Weights of a small image classifier.
Training: soap at rate 0.0032, batches of 48, held-out accuracy 85%.
Rows from block 6, named by matrix and row number. Rows with one number belong to one neuron. Each number is 128 + 32 x the weight over its row's rms, rounded and kept within 0 to 255. All counts start at 0. Numbers have three digits each. After the name is the row's rms in percent of the matrix's.
# fc1: MLP up (model.blocks.6.mlp.fc1.weight, 640x160), inputs 0-79
# fc2: MLP down (model.blocks.6.mlp.fc2.weight, 160x640, transposed), outputs 0-79
fc1.392 121:095131184082110124078118109153189164188109179149122156170095090121153174115111205140147048193142144144119172158131083142101108148153128098187116136108117151128092131157114104205132092089160147157149037137146169194174169082079162108087105126
fc1.393 104:089103174084125136124145182091110100148086108162149116146110165101143101156173107205175108098136061082122113128145134174132158157158153161170176114113193193120204142148092172167145140139167129099106106113094158149086094162119150117051185178
fc1.394 080:105182126092127081174203149136151144075105107146113115108142056156133119133139089179120119149093149133049148164127126152177123108115108170116131131138100112166129123138165101077129114188056137124097096170137119124144137103048145167115210143
fc1.395 099:115127117099131157101156088141203128097162121085136084193100136110062133147123129161159152131186187067152107150087142136179101128104138097097117125166096140094133078134152103109118131117112152161097183086139152101124135164116081167160088163
fc1.396 105:111126159106093141124125094165037141132145150104125117158108104122081139096181225124085151181149143127108176128126125134119098150045107179085107098097108106093101137134172124173141118165144133118089089114115098159141102112187138123142141157
fc1.397 112:138195134137169120152178126171122137047095138152097121085074145156140134140128161147144110164155132134076177127138111071168088098151154197175020126136087103145143104136111104161117114120197201156127161085144187105127150123101135114052134118
fc1.398 089:118129203118099127190127143151105134078127121116088067103186124113085117127144132148080154188136132127140098155117148091187085193135121093073139137145116097134087150160131144172111127154174166158173172128103115085207117131115101120095109135
fc1.399 102:168066112090174092129143161114119086140145105089192142099120153130118110086156207158073085128126152111039139167128056144166122105102122091115084105155144120094068149139111080109172139150148134123128093119117051072176075127115151160126110076
fc1.400 090:120123177086118109177084154151096142074120118070156151136113126082168130117097090132111107108163107089191123108118172211150125153185124106153146186138114101191121116109121140149164133172128191158135123123116139067093159122103128119173118193
fc1.401 107:102161128066149127149166124159049089053179177124123102134106118136098171092146182149039178111091127106115143175212154122098140109163129116107107157215135131203138130149136066092087123137114081125142169184099194179141064122106131093137091115
fc1.402 085:075185143115150131141123129166124120136080154120143155115056110143118067141113149106180125141142123107151134159071076109143155110081113156097133098115085195101131075145107157152148082124138184082102148131106087104109158112160161128140123127
fc1.403 120:131090147087128124160153140120070152132178084137057174142092118148075076119132156144125069124104143090163076072128177115148115183133143047101122135177092145096173092047103141165189174148137081091145113152164141088155137131142111167154144126
fc1.404 113:141168125107130069136132152210169092145127121143042121084075132054141128115075132143186158148140147154131136169142067126142158155119137123041110152122126105156101185091142106144081151089100117142155090145147123167151099056138149131104188126
fc1.405 113:070172161152168121083136106101128144067104101156130121128117128102114161074117085045171184157110093149133126139084077161142147130140105056066166118107150091096143088156131098105234093100033150157103120117136142145110118097114131129113080164
fc1.406 118:100102153115126145086116147156079131149107103112156088148172099131161085145116174198062059100199097154134150156122086082137151096111110116112078118024089135070110149147103166117102163155154131101128123112069097131150163109115050128137117141
fc1.407 095:088125170154100139163085098171129074150153105143118183129143139131088074107106073142160100217096108119119150100097129092155162101168164138089084081183115135127123146184152100151113083103117114154122162149061070119080154121068098107080148133
fc1.408 092:125065144129176112101087137164112096151149109144160166103132095123130077129142109149210134131143179094127139103121030105082126098111098116109101099173077112160114095114079119119110171164072091106138201117120176110150102151115170116131058080
fc1.409 093:105139083116111155131151149123122131148112147154095150114130078024107145119185109135164100138156109136147161144163101109099067192140142129093147167155155096139102056136127119131147083075163116166166077143160131099117127119180118086125119104
fc1.410 103:068158098180129124111156117086135154140139112170130095074160134121155128125122171111052137123113100071173097163090181166153093131103156138125135089167098142131121119139104073107144057113152144170135238118068130116150136136149106147147167173
fc1.411 084:056169124106134103150134113116110189137105080090138107150134150107141134153104126150076153130125129085217149144088064110132142119079106112047167197095087106095088160146120191139162097120138118185163090116120165139150195102131153106186091154
fc1.412 082:160134121137135128121084170131158148112132056188145157084151139128155096109147166117126174154093187166163111127172102111188243092108096090074080157148102101107138178198103096128166147147159142145134115164158114199089132161110148130113150060
fc1.413 091:096136135146177114096183115095114162090147080161114098145139109211095104132183130080167119152126099159125135123085160152108160135154126201050159164128140155124097137225150143146151090144140129185063143121077128151115075131084140084126159082
fc1.414 091:129166182150140166148147153101183117155115099170129109138110118145071145172112178138113112055165138093148175138163070136153126155100138142166123108112090109187048089110125201155166134142136199149157156086174197167098116117146097156126085129
fc1.415 079:073168104155123108101132126092086175147143128112102089098126173089104131101167090139143164138156147090153170085193113134166124088128119118145090125097138110159131152116149123165149075208099125145069121162174142082149122108096148167119200115
fc1.416 087:067134129191120159118117163131082161087109132199137118139169117109121106105090148130135159101100091123130187148080169047123072165109122071148093164114150092095139110132130099120205140117173152135094110117073188192097076158094134115176109209
fc1.417 107:105102105116092151101131123137077090143141152214153142090118141122066141144185087155187131137154145106155103160178165209135166144127128108161122133104100182101071084124147116126175097077212132149108146098154126129183090162171132123149113098
fc1.418 093:147099109148106126163143154173142139147128146078125124101145176101074091122104083163183128133137185111085158138103092125160158132138087100093189121148155133119078096069165152147075130154149129153164083118129171123104128087121155123198086127
fc1.419 109:081130119145156094136123143140043161080126087088085103172129060045108180162091099134108191112129181148138146130150073173129148126147097095113141080180143128142151148167148146159135121090153098126128091132104074152180146099115111088058158147
fc1.420 094:122114066131111143138148141086128115104186108140163114152167143159162123128139157135165133162153135164178184132157184083176068087110108190056103079140116144119145152112093135122177111135173166178126116140133099159109178170166136112119067145
fc1.421 118:125114155132120097124140173087159137173133115112163150085155085046147105098131112186108131157160152077091184133164134147158085108136129196093154183155142158177200098089145145191113167110112118120177189083109116111071142170173154073186130109
fc1.422 097:105153178105105131119093150089142168096106117073102133086159144116163165194117182154084141129135110161124173173127095145152178115070125094121120152056132187153142151083075112119109111143138087125188161122169114133158083119120161150149111144
fc1.423 081:094114136107080043135108114105081086115112086161095119110156168106140123089116136182146092080113113132140103109139156106137074160150106109176103054050152115111074155198128154137194082081114128161142135097088136110157177094150108092118087144
fc1.424 100:142136135160168111119118133133206138123155147126138165117160090180080121137122112103174118159130111138144159122147110121107147153182134127172096112145127102155068058103135150201153109154144178125116114156106115140126089129111141057157146140
fc1.425 085:102112219156142141090159105105096122098122087121144152112082185066139121150147070100139124117102085123189148119097116124088201108130171094104126158116092142085156054188084149150159124162110067142144115136156175098127116143141070124213096173
fc1.426 076:121106151105134175118163174165084126076091079169115119157153076062161113185140108123112082184121083124142160133134116146143167103035120070097111080162102122120087115141177199086132117075171068147152098170088090172163129165144150126082099138
fc1.427 094:074140105075124101120119104075125121137087142090136170128106148120142159117141125132140073093129166130124130124160075108141201120126139162101112144190094163106096153146129149104131128117144136202032163189135108115151150153115126088169075129
fc1.428 098:071130167145145161128157149118110128113100150103210098136092089095137185073059060139126156139133146168159193142123028075099136150120097116147100095172105141087131163115181182166120121128094127163134147069135140096116086149166066102162132100
fc1.429 112:120127193139058079101165072141066163090112115141154115174113109164135114169153071097147136095075069106189109172121094093144123109113123157095114094127078130108148162174115126124108117140167137126169087126118144145097074091158166144137109153
fc1.430 093:196115151127117107190104145171064134102108094098151107086133107121105082113150143183070085119148132158119122114125115117135160120147101075098052117175153165110099098189115095102150085161104140162171074143151133068097121130140106134087109152
fc1.431 091:146122126159091120077116102124139156082153155116142137138147110095136121097144064139145137109094093106157111174208124108101112162122113097105155176183130075138189055127074129131143087117140064188093125145141139129069154096177104063109154082
fc1.432 094:121173104107139112154120160120070122145197165117185128127121105117085101073111117103113180093118155081106182125150115148160116127118147089112124126087164196130220124130180132140100121175179173149152107143138102157131118172166117109149135157
fc1.433 104:052138117155133148151141099140066112127113113116136107164146113124147170083127115159140189124123118129114156158152101115144119139154090129197091122224082101127122093123163164118100181096129140183093149084129097080131098134144138115145173083
fc1.434 086:117124136134145159121154149141157185156166140045119106151151156125119133147151195135096110085134103113124090136128134112138087143133093145085139153125091088158139150122110118115143158149127211115201091078140105168198088173099148156115172118
fc1.435 105:115143092126187133154192105158096095171144137126171077100088152114134118168153169153114075134107136100143095196145133120081135129145153165167137116173115109126105132061111114133098135107109189128101121119139128102070082113123169104145121097
fc1.436 106:131126159160069121121148127096110098115119131150195198150116067096084122158107124122128140151151091092096111123129126107138109075113068120115075109171083114129089141153123145185188143149140110107104171142125146133159125087133113174144046092
fc1.437 093:153104098151103177133125114157117117152110000122091144131132083164105045140099110126168202136111135128115187066117121108116101124138113098045093130135120131140159125124099141170128101156123178128147139120120146132075152147078070094115150075
fc1.438 088:122088105130147093183118134105154202104147172107080125117157114112147104177114184172133117067166157118083158160159082087123098153157159105114145137067098066025142207124118152074175154148161167096123114136140057110078094109089179116158142131
fc1.439 107:120159136144074159175090123175080112149088118159114160133098118149162125169121132104136122188102134185169129147094127175183121151172181111146136177102128155103133133165111186108136128163169175106084137144118200181129063120128161107138132155
fc1.440 094:145110092201123138180199174069154121097143118051149106183134115128096181143165138156141135103122145119148165120163129145131147103099113143186111093122117119072153120116145122169104109096166128138170116149174160092138140163112158078147116156
fc1.441 095:155138121132104130126144139107178134109096099071105098093143124141136154144104186098169182157145122128146058095124144136162079107161084084111079177176160100101154120148177132092186130075126119118080105146161142096132095113075136152140140145
fc1.442 095:097122144135143141129155143126108092094099106123154124097153079122138110112203094116120156145114178141139105077072050137134185135101100081133149103048157157087163153153092110159132126126121162086150110093082142189059149157184128112138114163
fc1.443 098:132144129183116140084104141234111151148136145119126066127148118150121089136152119107176144066149115179098211126147129103183134154134060077135111100134143100074178189103084116168157115120068164118137112045155107121129093153070144166172067166
fc1.444 094:127110114097144127108147147098143107140106104131119166175157128154124082130116144124149079143151060123189159199112146008115119123103108123126111138123156069078152156081108143107141173128150113140144170141070093146136157125111114100099116156
fc1.445 132:136159101104123178140135148080075089177140154088110141127131123084115142158117129144104168149064151121146144141109179110091155131145099165110132181087034129096106131137068127112123081077109098143170109174132123143111086145215137149166160123
fc1.446 102:161147178122191142089190082169141058102152107112118108105145133115141122127100127126098133144166134136131115073154138139079138123218140133178130147167173087053182169123167144092191102100126139128140171130115117108133166135166093145181108162
fc1.447 109:086109109089139173196158103119092175084085114146148112147082136142084116082172154112073099162175144142139147097107071061134209064103161151150122125122120073072145146120126136132142149151077091155125134073154172131148149149172168150147093096
fc1.448 085:109087163155121078099124114068099167107152131123123109181169208107120150130121118120140121149145150065099144136141132044115114090129134099101093141079141093109155123172086130065104102175191158150121143070158089154085168100176171152144124151
fc1.449 094:112152124128127119131153110120193160157062099167086169183127211132110119205125066092095146166137141116134152082153156080182130163099123149127129103098101128132119142151160155174055172078148132102071093155127123129091157168146118130143109096
fc1.450 085:096155148135106082175098115156134169143120133178131159163120148127167156134150183157213136119152098167138154084147139162125112099098096103146120141135124118080170160105137140165120118171067056140123166052135141129126087084128189136127143105
fc1.451 102:101133147114123110204156097043090110168107102103150054157081122111163089155114166113133150119187141139163162087196155164167106116117097089082103097114149164139175136131163114163106119126144155156193118135185149155179143145078123153173151159
fc1.452 117:077110153115124082131127116127115130123130117137129188102128144115093126111177115149145115127171145145112163092124190100126086125089132129122135138125146150163091108081124112132133148121158195119106066123066160113120097135074093181176131178
fc1.453 102:068140197117151065119143203101112086141110072138125155173116156141116161145107113149185067092131154143165120124087145187174082192157157097113180122124150133177093098112135182126159130150155154133138151144139170159084097183098131167163072154
fc1.454 090:072123117142178140104122073146106118105106124139155143135066185135085104089080102133132117106112113114245146154115103174116093108145058114154109150158105176183140158148149111170142132113130143121147111149109174138154121088102117139087123140
fc1.455 119:069073061096094185098118111171117083101159091074113145111179103170126146157131128101169169131093126118131154154140062118138073106147145097120147130162169162042136106182181127087138128119116122165124148166177152115171192107151141134070185167
fc1.456 081:082126067137156179051188124192142124142142108148152157121143134117143112123110064129123148132177118129094106085143173083156139128158053105096138105144089151122152125083126145176186139143142099141098129096099162177136097098101164107140107186
fc1.457 092:081115102120161127112099081128163092092115126153120128147074086121142169152129153129100126148191175117158129109173143144119113173112088127121158146148120105185060154158167152144136130167093110187134109046164170176188100136139130174100161063
fc1.458 108:081099162104165162089099137055153118117147125184195115088054155151076126171168124177150155071164129129112140092133087139080147155174122081128160108131139074079142135109133113136137113119099185111176138138103188126084145180115193120095144174
fc1.459 099:093206129107127109160081089167077150080087152176098086116109176120128127125218141094199114121099103080160102218145177182171126084156150096106144105108101104135137130181164138151158090171140107133075117147161162160124142110103094128103131160
fc1.460 087:079109157137145121133047115102084150119142092106122136136134193137118134159181103141151116133072166162137116108135121075075070081096111066134097150121093142137191133113092163093128177096082122129120116100089128076153101083075151117160085110
fc1.461 099:130174122107181097158139123192069116173151100115138135133154165099157123143164140141111145178119144082096101118135122141173190102174131101081126091098176194176154159166113077118127149141109075207107162127143090142097123153136150082137105067
fc1.462 085:124111097136083099171069165120125190140108111120199111049096112129186136097141113174176135147132170098173160143200102115119156133141135084128102102108194103116123124147100138124161091170158159107165200218111169154097143122126112139121144185
fc1.463 093:106115158171048168102128166099144138094132148217126129099142122183100139191196105122183112127151162159131090158131164133118087115139133186145189091109132142133130089135171099145156133129161144098129154124127178126124135106161178071098078076
fc1.464 092:105141136130127101104119103102070103068130134135112115143133143131178090101140144106097129111098145178094127134145113102121138134120136104129121146097106057129096181134188138136117144139112174128152064108147099137154123155148176146126189079
fc1.465 090:101151091109076177121188146123087128128106135155138091131150086079104134117184058150084112089135124129141164176147152168090129179055122075146096121121108114144126061112176130115150110161089142137136107130097153087185086133151111085136164133
fc1.466 091:120059127085101119122129138125192105086133059155145138136091140097127091101163114145180094128154124153081112053115086180134105155148130108109106101128098112103155136078124095166135132106124082154136126115162118081115163119159119166107084153
fc1.467 083:087115140116093130155128125125150149116115121100133129103140187140119153152186065219112134137120103119078099105178139132144154125135218133106113134207105084121112171153132130128044145148141118154143165149115116118133077156126145148146128133
fc1.468 121:130135132094164169182125119157099117114106092143131085103067084114138125194105131097120162129099162194172101080165121077087104058154159066129150117116164164087094140130123088074158041150117152135114125116120166121126059130063128135104147132
fc1.469 101:129125160145129162163135107137112107152129045160115115117128109137127112171103123066112122086145103072070121071179150151136088157099099085194172079094092096048085127074149139114171130123140153130136171080138152112134121101120161179164122159
fc1.470 085:071142089151104183104099125119109154115059184162105146188115176051094156089171101165111098133145147085142079098134161112103089132124134130109130113130104134133113100136139089113198098146108166131130129116159078056162144121086105089128205115
fc1.471 087:088169116085156086134086122107140169195082086057115191088168182125089141203122110157146127136091128139123113171161115163136109102109187085097078135115086151148131179150124122130138100154127119102172130138100087107168125110165154107106120134
fc2.392 138:161104114159126086132176142042133179114122112163170101131088174113071122084116123141143174137091100127132081086169048111103052143169153128119148129161156085132201189110153128144187154166074158148161150156135084104117133118167113113165144131
fc2.393 107:129158087116125144133115106129129130096122128135143126177198125135152190096074126060125134201085175145079093131099118071154170105094126146152073121072113116117163103126114132082100103176126152129138147195152090106134194124108083121130126146
fc2.394 076:092137105147126165095099189131164170155125097104140179135089134129104122165156129070181118089155123127140133125147085123119088131090132080131070123095149162138135098129056115099126149112188106133117102141188147158107088172105087157124117147
fc2.395 093:161077106105128146183164105121077165185106169157141096089119074200139140056110101126077149105169121145161107139134143087131099062142040083158147091117148157137072099103112155160117072204072126162112117139062099109127095105108141190161120117
fc2.396 095:154165115099175154132067144103147124152131116180136121109168113174110135137144092074142075113127109159117115073141150115118161077153143191190153140146165134164156093151138104097108129113125077139123104139160151084110130108121156160124120135
fc2.397 106:146159155065137128157111111149133160154181099127093161092170094121118149088168134108162100058084167123172054131080175132099156126132102051145123107153142104110150120132160106163184194164091103150094091179153130104144185126127119144146144090
fc2.398 075:063125150168099114108162141148093108132113163179115094140108181134115113075098062065099168111194126151128114121136170135077184095104109100122129099102050148103167015109124117090079133121115065143145085194181107108149087151095148178162072116
fc2.399 092:086158149206112168088146167129124149154113150107070186160163149110147096161166117126133115145099108111158125124106091129077120097171126128159113112153088121159159107170160152146075157146156133077129096142107218113027144094107097131151158170
fc2.400 100:100133088077145117087166177125092117124154158126114201142069089136110127131154114149126144086090102071145139089182161099131157143172128179171139163113148090129093115151172160170089099111135092151151093144087180115167074126158074143130137086
fc2.401 117:126162091095140128181119061131109142131099090122146101127126122113099136120084049137181118150155144122060148083109123071133121121084140097125150149044131132166145179095114123177170134111076118139135075095131105187104161092177161170074125186
fc2.402 081:191121117145172146103105148176076164115131096132163084105141109153162153101141131162139096166126101141121099097107147144156103133119123110142159162107134139140096141128192125141092121103101153199086068152132091097156105135152188178097171095
fc2.403 150:052147122155098152110123210098109158080105154116078151124129164079137152136148088081074133089099136169174195110127067114111125179122171141146194113145111131119143165186085114118109097089127125102127103122157128169132048134123130113112136121
fc2.404 105:140166159132139138172107095075168147093137164172168161173106145117149198065109124141130169104164148124104111116150169134104124109178124102200110077099097103147147160185113106113129179054129159172139137151092111126104205156114155122151134134
fc2.405 113:152179115086139128128139130089127140117114173107123102191085095117174083204120136079229137099054153123114087133171141140106120070088093157167094106094137136148132070123097154172080085137145137161133093124102138158142139119105147165107122082
fc2.406 105:121120002131177110123164146099111104123110108137124188096106126136058096082156098100157152165088193096139180146130158109106102110147122081111145153204113157212136122164141112161158172132157140062131134159142127123126119112099140135129175158
fc2.407 087:103119108113118052091163148109160159158086100122151083174207112143123168142146138155106173116128131161123121164129155192112099150054130093117155100155112084130128127106073187165135196120157089084081144143168112106107085144221167173150087121
fc2.408 095:152146085148118099107086157120118183082125157147135160107161157166118139136125147120073118181111166141129120188172186186150112130136094145086094146083135130115144216148130111144131046091099125169167055109138096136155164110083109135145178151
fc2.409 081:146110128110113069189088099097114102125153133126107078153117158177133048120070166109115123087154114154069098167214140078142123075140112103157107084184142142105121189172164112144093228172126152102108128094071105160150122112149102096148113112
fc2.410 102:179093128132183174127101151087111144124117167144150073115060157137062112115103105157161145110115157156120111133169105117147092160068099096167152084141135114113143160100142189129067213161136103087178079153090158144126089142101129099121097169
fc2.411 080:156178082192193125069095163118128140173086171158146116145116158122133156134151129131091141134133105213158180113174125084109113159120093034139092141154163106159072139146176139165151177107078072025131172092098129127090131062140151148072133183
fc2.412 086:102102154137136092165106141157103140153094171131117096113127148086113142061069139167119132113203156126110150122103076174093116205148138143185154055141144080146123113091132140116105113104139113104106176150086152137137138089158106132146133151
fc2.413 089:075155138078087093103109126121141105176076138140117160120193172117143137170124106128123123118078170106137096118094073177134112219090132145209122085170139089115136121049096136163136116121083083082190137119152163097158103127146125159141067139
fc2.414 082:114102191094159162146119146159136164080143119130063093139097109140168163151149134140055137095078164106092087158130119085146118107131110158105134143125141132082089150103145137137115129120086127128135131139092184130135108147115133180155146113
fc2.415 075:057134134152098078172082148118129124212134147136177163119156137115116152095102122083112127152141121148136186148130123233105135100136109133130103137132153130125098156116118148144142112084138154093170100114094201141085138136178186153167178160
fc2.416 086:119187053145086091136155140080101188113090130112130086153067190086093196140166092079106135107158136103166061085144153165140094130154147182065069148150094127130159073143088100115156169172089142118137156095120131082102113167137093127139119106
fc2.417 114:135168117108127137152164130096139129103139098143116109084144129200122133071184063130111175131099178166152170136118186151173119151075108064093136117169116124155140133113174078172114130149082116159149158161097145126117138159106102147128128159
fc2.418 104:144104168160101119138123114145113153123117155161165112180167128171139169122220143127104138180079079139125115176128132114143149127173234165128109171192112105164122130148135118075190150139130199121101126105092112152102135156140159140168170123
fc2.419 086:078090149101076167140164083154177099136095130147150090096138131131144120101172116110120146124126108121088136147103205079174046207189055119109083151114133113163101116171134148109150126141149156098132191150119077112125103131079108122134126088
fc2.420 108:138091097146122095154149164144113151122126131100137092120049108090137140166123091123136156079094144120127105031118171168121118126194208102110122158117165177157102144098128143097127088195098132128127144132137114105138062100102144167088113169
fc2.421 151:100101180087173147131137119090105141116161129138115112117196141074097109107107166101141064102155134127127136170111145099156181169115139137103133071107143097089132219151115091093148105145133120137085133175153129079144129078069142142126123138
fc2.422 098:156155170085101106187108067164173133141107142138176100149006136172093082061088206158128089126134096063181100094130145052175114147170090127084131101137106065156175070128162099166086112128176181151097083130157122124136156097135153116133110149
fc2.423 077:128107125120112174155079112151116105122167099170140093195132074072101140140134086139115126176150089131111044060158197154142072086169154075213132114091112134129133131098105145078084153141129116109090142139139124101110180190110151153146131097
fc2.424 091:093116119143137062143114059076147173157188131115142106123101141114170124109086172144164124110133184132119121133143119134182132102105088133087105156114114065086104111123127164137109110127156109122089100115105164074088174182138109156107127146
fc2.425 073:140152177102126145080126169101126139121135166164143143088120160140083137191132160068158126130187158131115145139124157111176133091174095100133148129145108158153095109119137146090209168151155176101087151087148142136136116146141126129187166124
fc2.426 074:146098098151133095141156078085144114083098128107123117148114103237137137112125138092080108102157153119114090132138158126142151147161116121065161140091103074133129108120134126108105138124151106060119139145155118140157086169157166116065096062
fc2.427 079:107122067086157136164085134163080123154140156125151097156162054052135145136112165117130093170136144104097139142139175086101115122103109039165117089108123144180113112121139146123120113073117145092058154134142119161155065168128108188137178073
fc2.428 104:098168009130146079121097122102140136094178124143114137126183143146041164148161096077151128092095178078098134175147147135122079108136128147100139129105130159126170122127042086149138143145145148127103169149223170118086162128138167180103111148
fc2.429 128:123072123142168059127022148165153164123139131118128114146166109125110107159134087139117135105150080082143096160140123154115153150138164110133120138098192174100150144080158047104180090196136163122050183151136103167145114166088165153098131164
fc2.430 088:069159099145125128085137116102094119112062132145117123124074161130131114165120146116155185067123144067169152121147203112128081150150138086139129094105096090173168059132177134109104203141152114139085122115056105158128136158086144108122158118
fc2.431 084:159097086106183100121139145130052106153149144109084109105151095161122121211145203162139146108128179126082132126075184108115178115136096150129109090096130128113072177153148131181094145150083132103146146170115182150150075129088134112133121120
fc2.432 090:026094142098147129137122097140146085081068118114088152168157150147161183159118167130132083117124141078150070168125146070142162139160142132104188129120104157086073151157108053113154109098140110180111133139167151159128134145086167105119094116
fc2.433 081:101109074156066157105058139158087128113105154040139111123087180085127162099120137101152107133202113168158149111129163109134159076125113128181135177101137141115084106207155143118184137089149135170084157200106153195095097149194152172119127133
fc2.434 083:106149127112181121098146158133133112095147096159169101099128109133162106124093117086163095147155132119111116112156176121129116055125116159095163154138138098061122148121086115091141166122085090206130124162153180106138106101141138145162147201
fc2.435 103:141073151124110115173141140149135148121091120116137177120171082102130139111138114047172167127208103103106128136120154130107118137078108170061104122091146139142162158174103095048099098137150139168154175139137072082155117117158109101125159150
fc2.436 098:121108104087147106145120085119127130129165149100071133176131122148119112097126128142121151127171111174148148182145122107107143112094120093132136130062111129150098116129080117118078166126121151063076120163128089152096102130117126122131193097
fc2.437 098:112182127120184150087117155128142116132131114126113123093148131066072157192160144122158141178095128146131141172127150134110178176083123148172101150114093097140132151128121128110124131106097136151083050148138146165157150137121096123113126057
fc2.438 069:164115127157081096162066137135149136132113107110136116184120144131119102119132169146151123185090190221160126179111098194128140135122121151155142147147052100132178142076148149190117146151128069131159124142199159149193162154118096089114136145
fc2.439 114:150152075092130182071107149100157130100214142093148146025132108165089176133144102090121123077083106129099086072134222133141135178140145093137159117159088095130109133070123087137099126149087046139193113132125090126149137187131081164093148078
fc2.440 082:161102197131129058109088126115096211161173137183160098106191136122169137099090144112159149153158117132142090167111148134115153111194132161142122142107084117108138072155131155134126141137107127132118084064112151128084166100070137139105135100
fc2.441 085:106158069150180183121131095166113113146142137108115094151151117100133104147146102125137139115139113163137184140158139161127115135132146127168134093112190136111080097114092089137110161196146141085107110098158151134081126184135087091143155142
fc2.442 110:160202102092089148063093151145191120157112162104125128137133180122169129156101075047117115144080093140122153114152114092120124096098144135106106098178066070152168126082202161099112091086156164167149152120124148098163156131086111109152096141
fc2.443 109:114135167111123105133170149100150098154088117123107132125091160066154117123092105029128183156119175110143097107140143125076134120141207148127057147089130160094086115115160178120164152096136113113082150167075150132124161099122148111135134094
fc2.444 099:134178102122142122131103127115092129122106134106097138112084163084119137125097130123156113130149161159095157119156103191140163144129112147121108104104148216175102126219162132195170155148070094050126076122142095076132084112096106071164135161
fc2.445 145:154100103167091110168176128094177110112158120126192114127119131118113082154055118135115127098162151182160109140127106087130099133118105101200127166167109094141133145148089156135070170124126164141107132061164127192146086176111094095134155084
fc2.446 095:122119078150089137109099091149134138142120129109117131156154113150092144135118083102153129112130139072128182172123120174152157062110124131102214137116096116168128109131167119139166111143106100083111081128136068098070136114148173106099188118
fc2.447 108:177168140095113176164136094097171143129127158148154147132085157143118127116101183133108200135101105145174164196110143146127123131158129163126111171114128120166159106149191149164149172146153121073147103139095150078119014148124104053119122131
fc2.448 074:083165141040069154127142062144152117178137081156107138115170123092147121104117150119096128111093175159154180123116114132152114152137183116113255122101105164150101163129133097169157199119130115172101133121113094140115127126210126106100085129
fc2.449 089:171083113105114159107071169111144120111161131104140134128152111110092180085125195121155122126184105120141129172106090173089167082146136156114113132154139121128104157150119138088172145117127155141157192150074148142213136129119141086140141135
fc2.450 085:134079118074121120098138118088105168133072126085130121102133127180144111146130122097131165179097141128133158129168098158125135154120113163097124131109116091084140131152103115156109071141174155151141106129113132116099124111116126188176161107
fc2.451 098:108092168100118089105085117152125094117155182114128170195124069171115119125135173163156093157116091151069142162108075130167123095153115191149120136135136054157117065137110101093110150149210115174116081152128085103133183155148128096162135159
fc2.452 126:121134146147108142174150122143089184134105127105150160162120103172111121173139092154134163163136068114127097125150148189109113160135175184165130082143151091174140145118184100130108087178174161153093122153169125124083124174134115108079131056
fc2.453 092:163136080128130108163171169171077190076139168177131150112196104133110086130139066106125138147083130156103125145164108148118169122112081141117075070085077137134150141192137115144095087141143143141106134142090089172160134115086085146123176091
fc2.454 104:099114157109113133139155123075085148156175148101126088150153134068105195102115151166143199098127133142070094126177132155116111134128197145104097129157133082094119095142081149134214106156122144106102116117171066208107156082111140094125101123
fc2.455 130:152173141158062124087135109131129175175111120139133140142117155121145132143122043083120094154081155103071122043148188135092131031100165132198136141112124139144099152145153170125167119047157117089135118105122123142092087132106148074125101105
fc2.456 073:093132119135151164153118177104141123161086081119120115182115158150125107047145116092078123123135159135121153080122115120127155132105135199109150122163166147142130105170146074175049080141156204141179142164109091108156180114147126167110137149
fc2.457 090:138113063096122148160166133119113119086113143142146127110134106102160129141078092112175102115111116123120134068205120135164067167113115102090133121092069083121120096131117153189173199127134143141121167047181153148084147148109143144178073100
fc2.458 111:121198096150123114184196118122125119167111141178107159150179154152137146121117148132133119198145094122097101191084135127148136145172127166124146164103136122152103090158138125143133123127064125133107146165139107098150139134132116148187156074
fc2.459 097:158130146167070116069142122065081122106088155114144137083138111155156146090164149109134105153131132117151113123138162234185131183171129118133125150160102078100115124094090141158105148133133134156135132097134143131193138190081104078139093180
fc2.460 076:198164144112154125133067104114110165137133112129116134137084075146076175161163145130132135115103089077117181079196098109104113136178076154102114109116121147183114124071123077119094080131174116197184162169099049147074156119125125152091169206
fc2.461 109:145109172113158131162122105147073118097096147143167168133120104130132122114169152185144142138131099108130152100072106121151142165089108096078132204119154169115105114100131119071116111084164140087059097070146110085120176151151139173137152146
fc2.462 077:181132120097136200074183144140133125159113169095088088189121124094069038136122158112113143135155123138120168116147141065125106183165169120111104091205117138157110133142155124106085167122050156176189071086104124112104141122082133100117142080
fc2.463 080:134184109128100055192148181122173096125161137152070132138115168087086099110113164066112127180148080103069109104154108104136168138128130128112149124116144195128072155151108103119211129123112104117093114119101109101136161115149113111097125216
fc2.464 084:176158142127114092183109122161131150189185046165138156163169111027114115071152154160117121132193110137098162162125131107142073113138083099153127144127140144091172181159149115154109133125144142109085164185165164133107141084117117102113150111
fc2.465 069:139094104109110101143167101119097083101171139150123128207164156156112114064051120140066060144089156104161145109154173113159161120151148155080138119088116066102097167181065140147128093121143112132047104126129134194139122185122163108102088146
fc2.466 091:126191153179178128134142154122115114127132165137050126161087128117040098158197124136105097074114112144174088172144084122100127128114133147173149100140157144109090124177148106111094116149125105143104076153135110165130100147066135109131136147
fc2.467 076:080205147146119102139176135120119091088103067161119076118123126111109099064115161088111057136054173169140168120078100112174133121095044138177124131104171162133147123128142133151177104149139108099161143109148150126135175133162200165136144118
fc2.468 129:141067190136119116184085124113183162117157118147170149087128203142101130084161129094184100129123153123108140088076161168087079100108111103167127125145103103133116118133129136108126102128127154149186100057154152158146207158107090075128090056
fc2.469 093:116139102155190044159088120106119136124130119137103141142136091130161131148161152124133144166133150147150129183133085137151135127157156204099105141134089188090144162130112148082130087101141116083074103206131124171073179124123130122135166110
fc2.470 078:151136135087139112211124132108105123142126141174112102104165180147060168147137121163109113081077129163136122137164101072156177161180140118135114102127173165128121095085115141078158104146083174096100126107053172164106180113065074116149160148
fc2.471 070:198107074161124142135143092106157127143090115144176092137110069129083104128163133169151118139112176155155186140160132078145068077130116055152110122144133152125156146137120124137075101142125161127084157093073114120129116197070056111082137093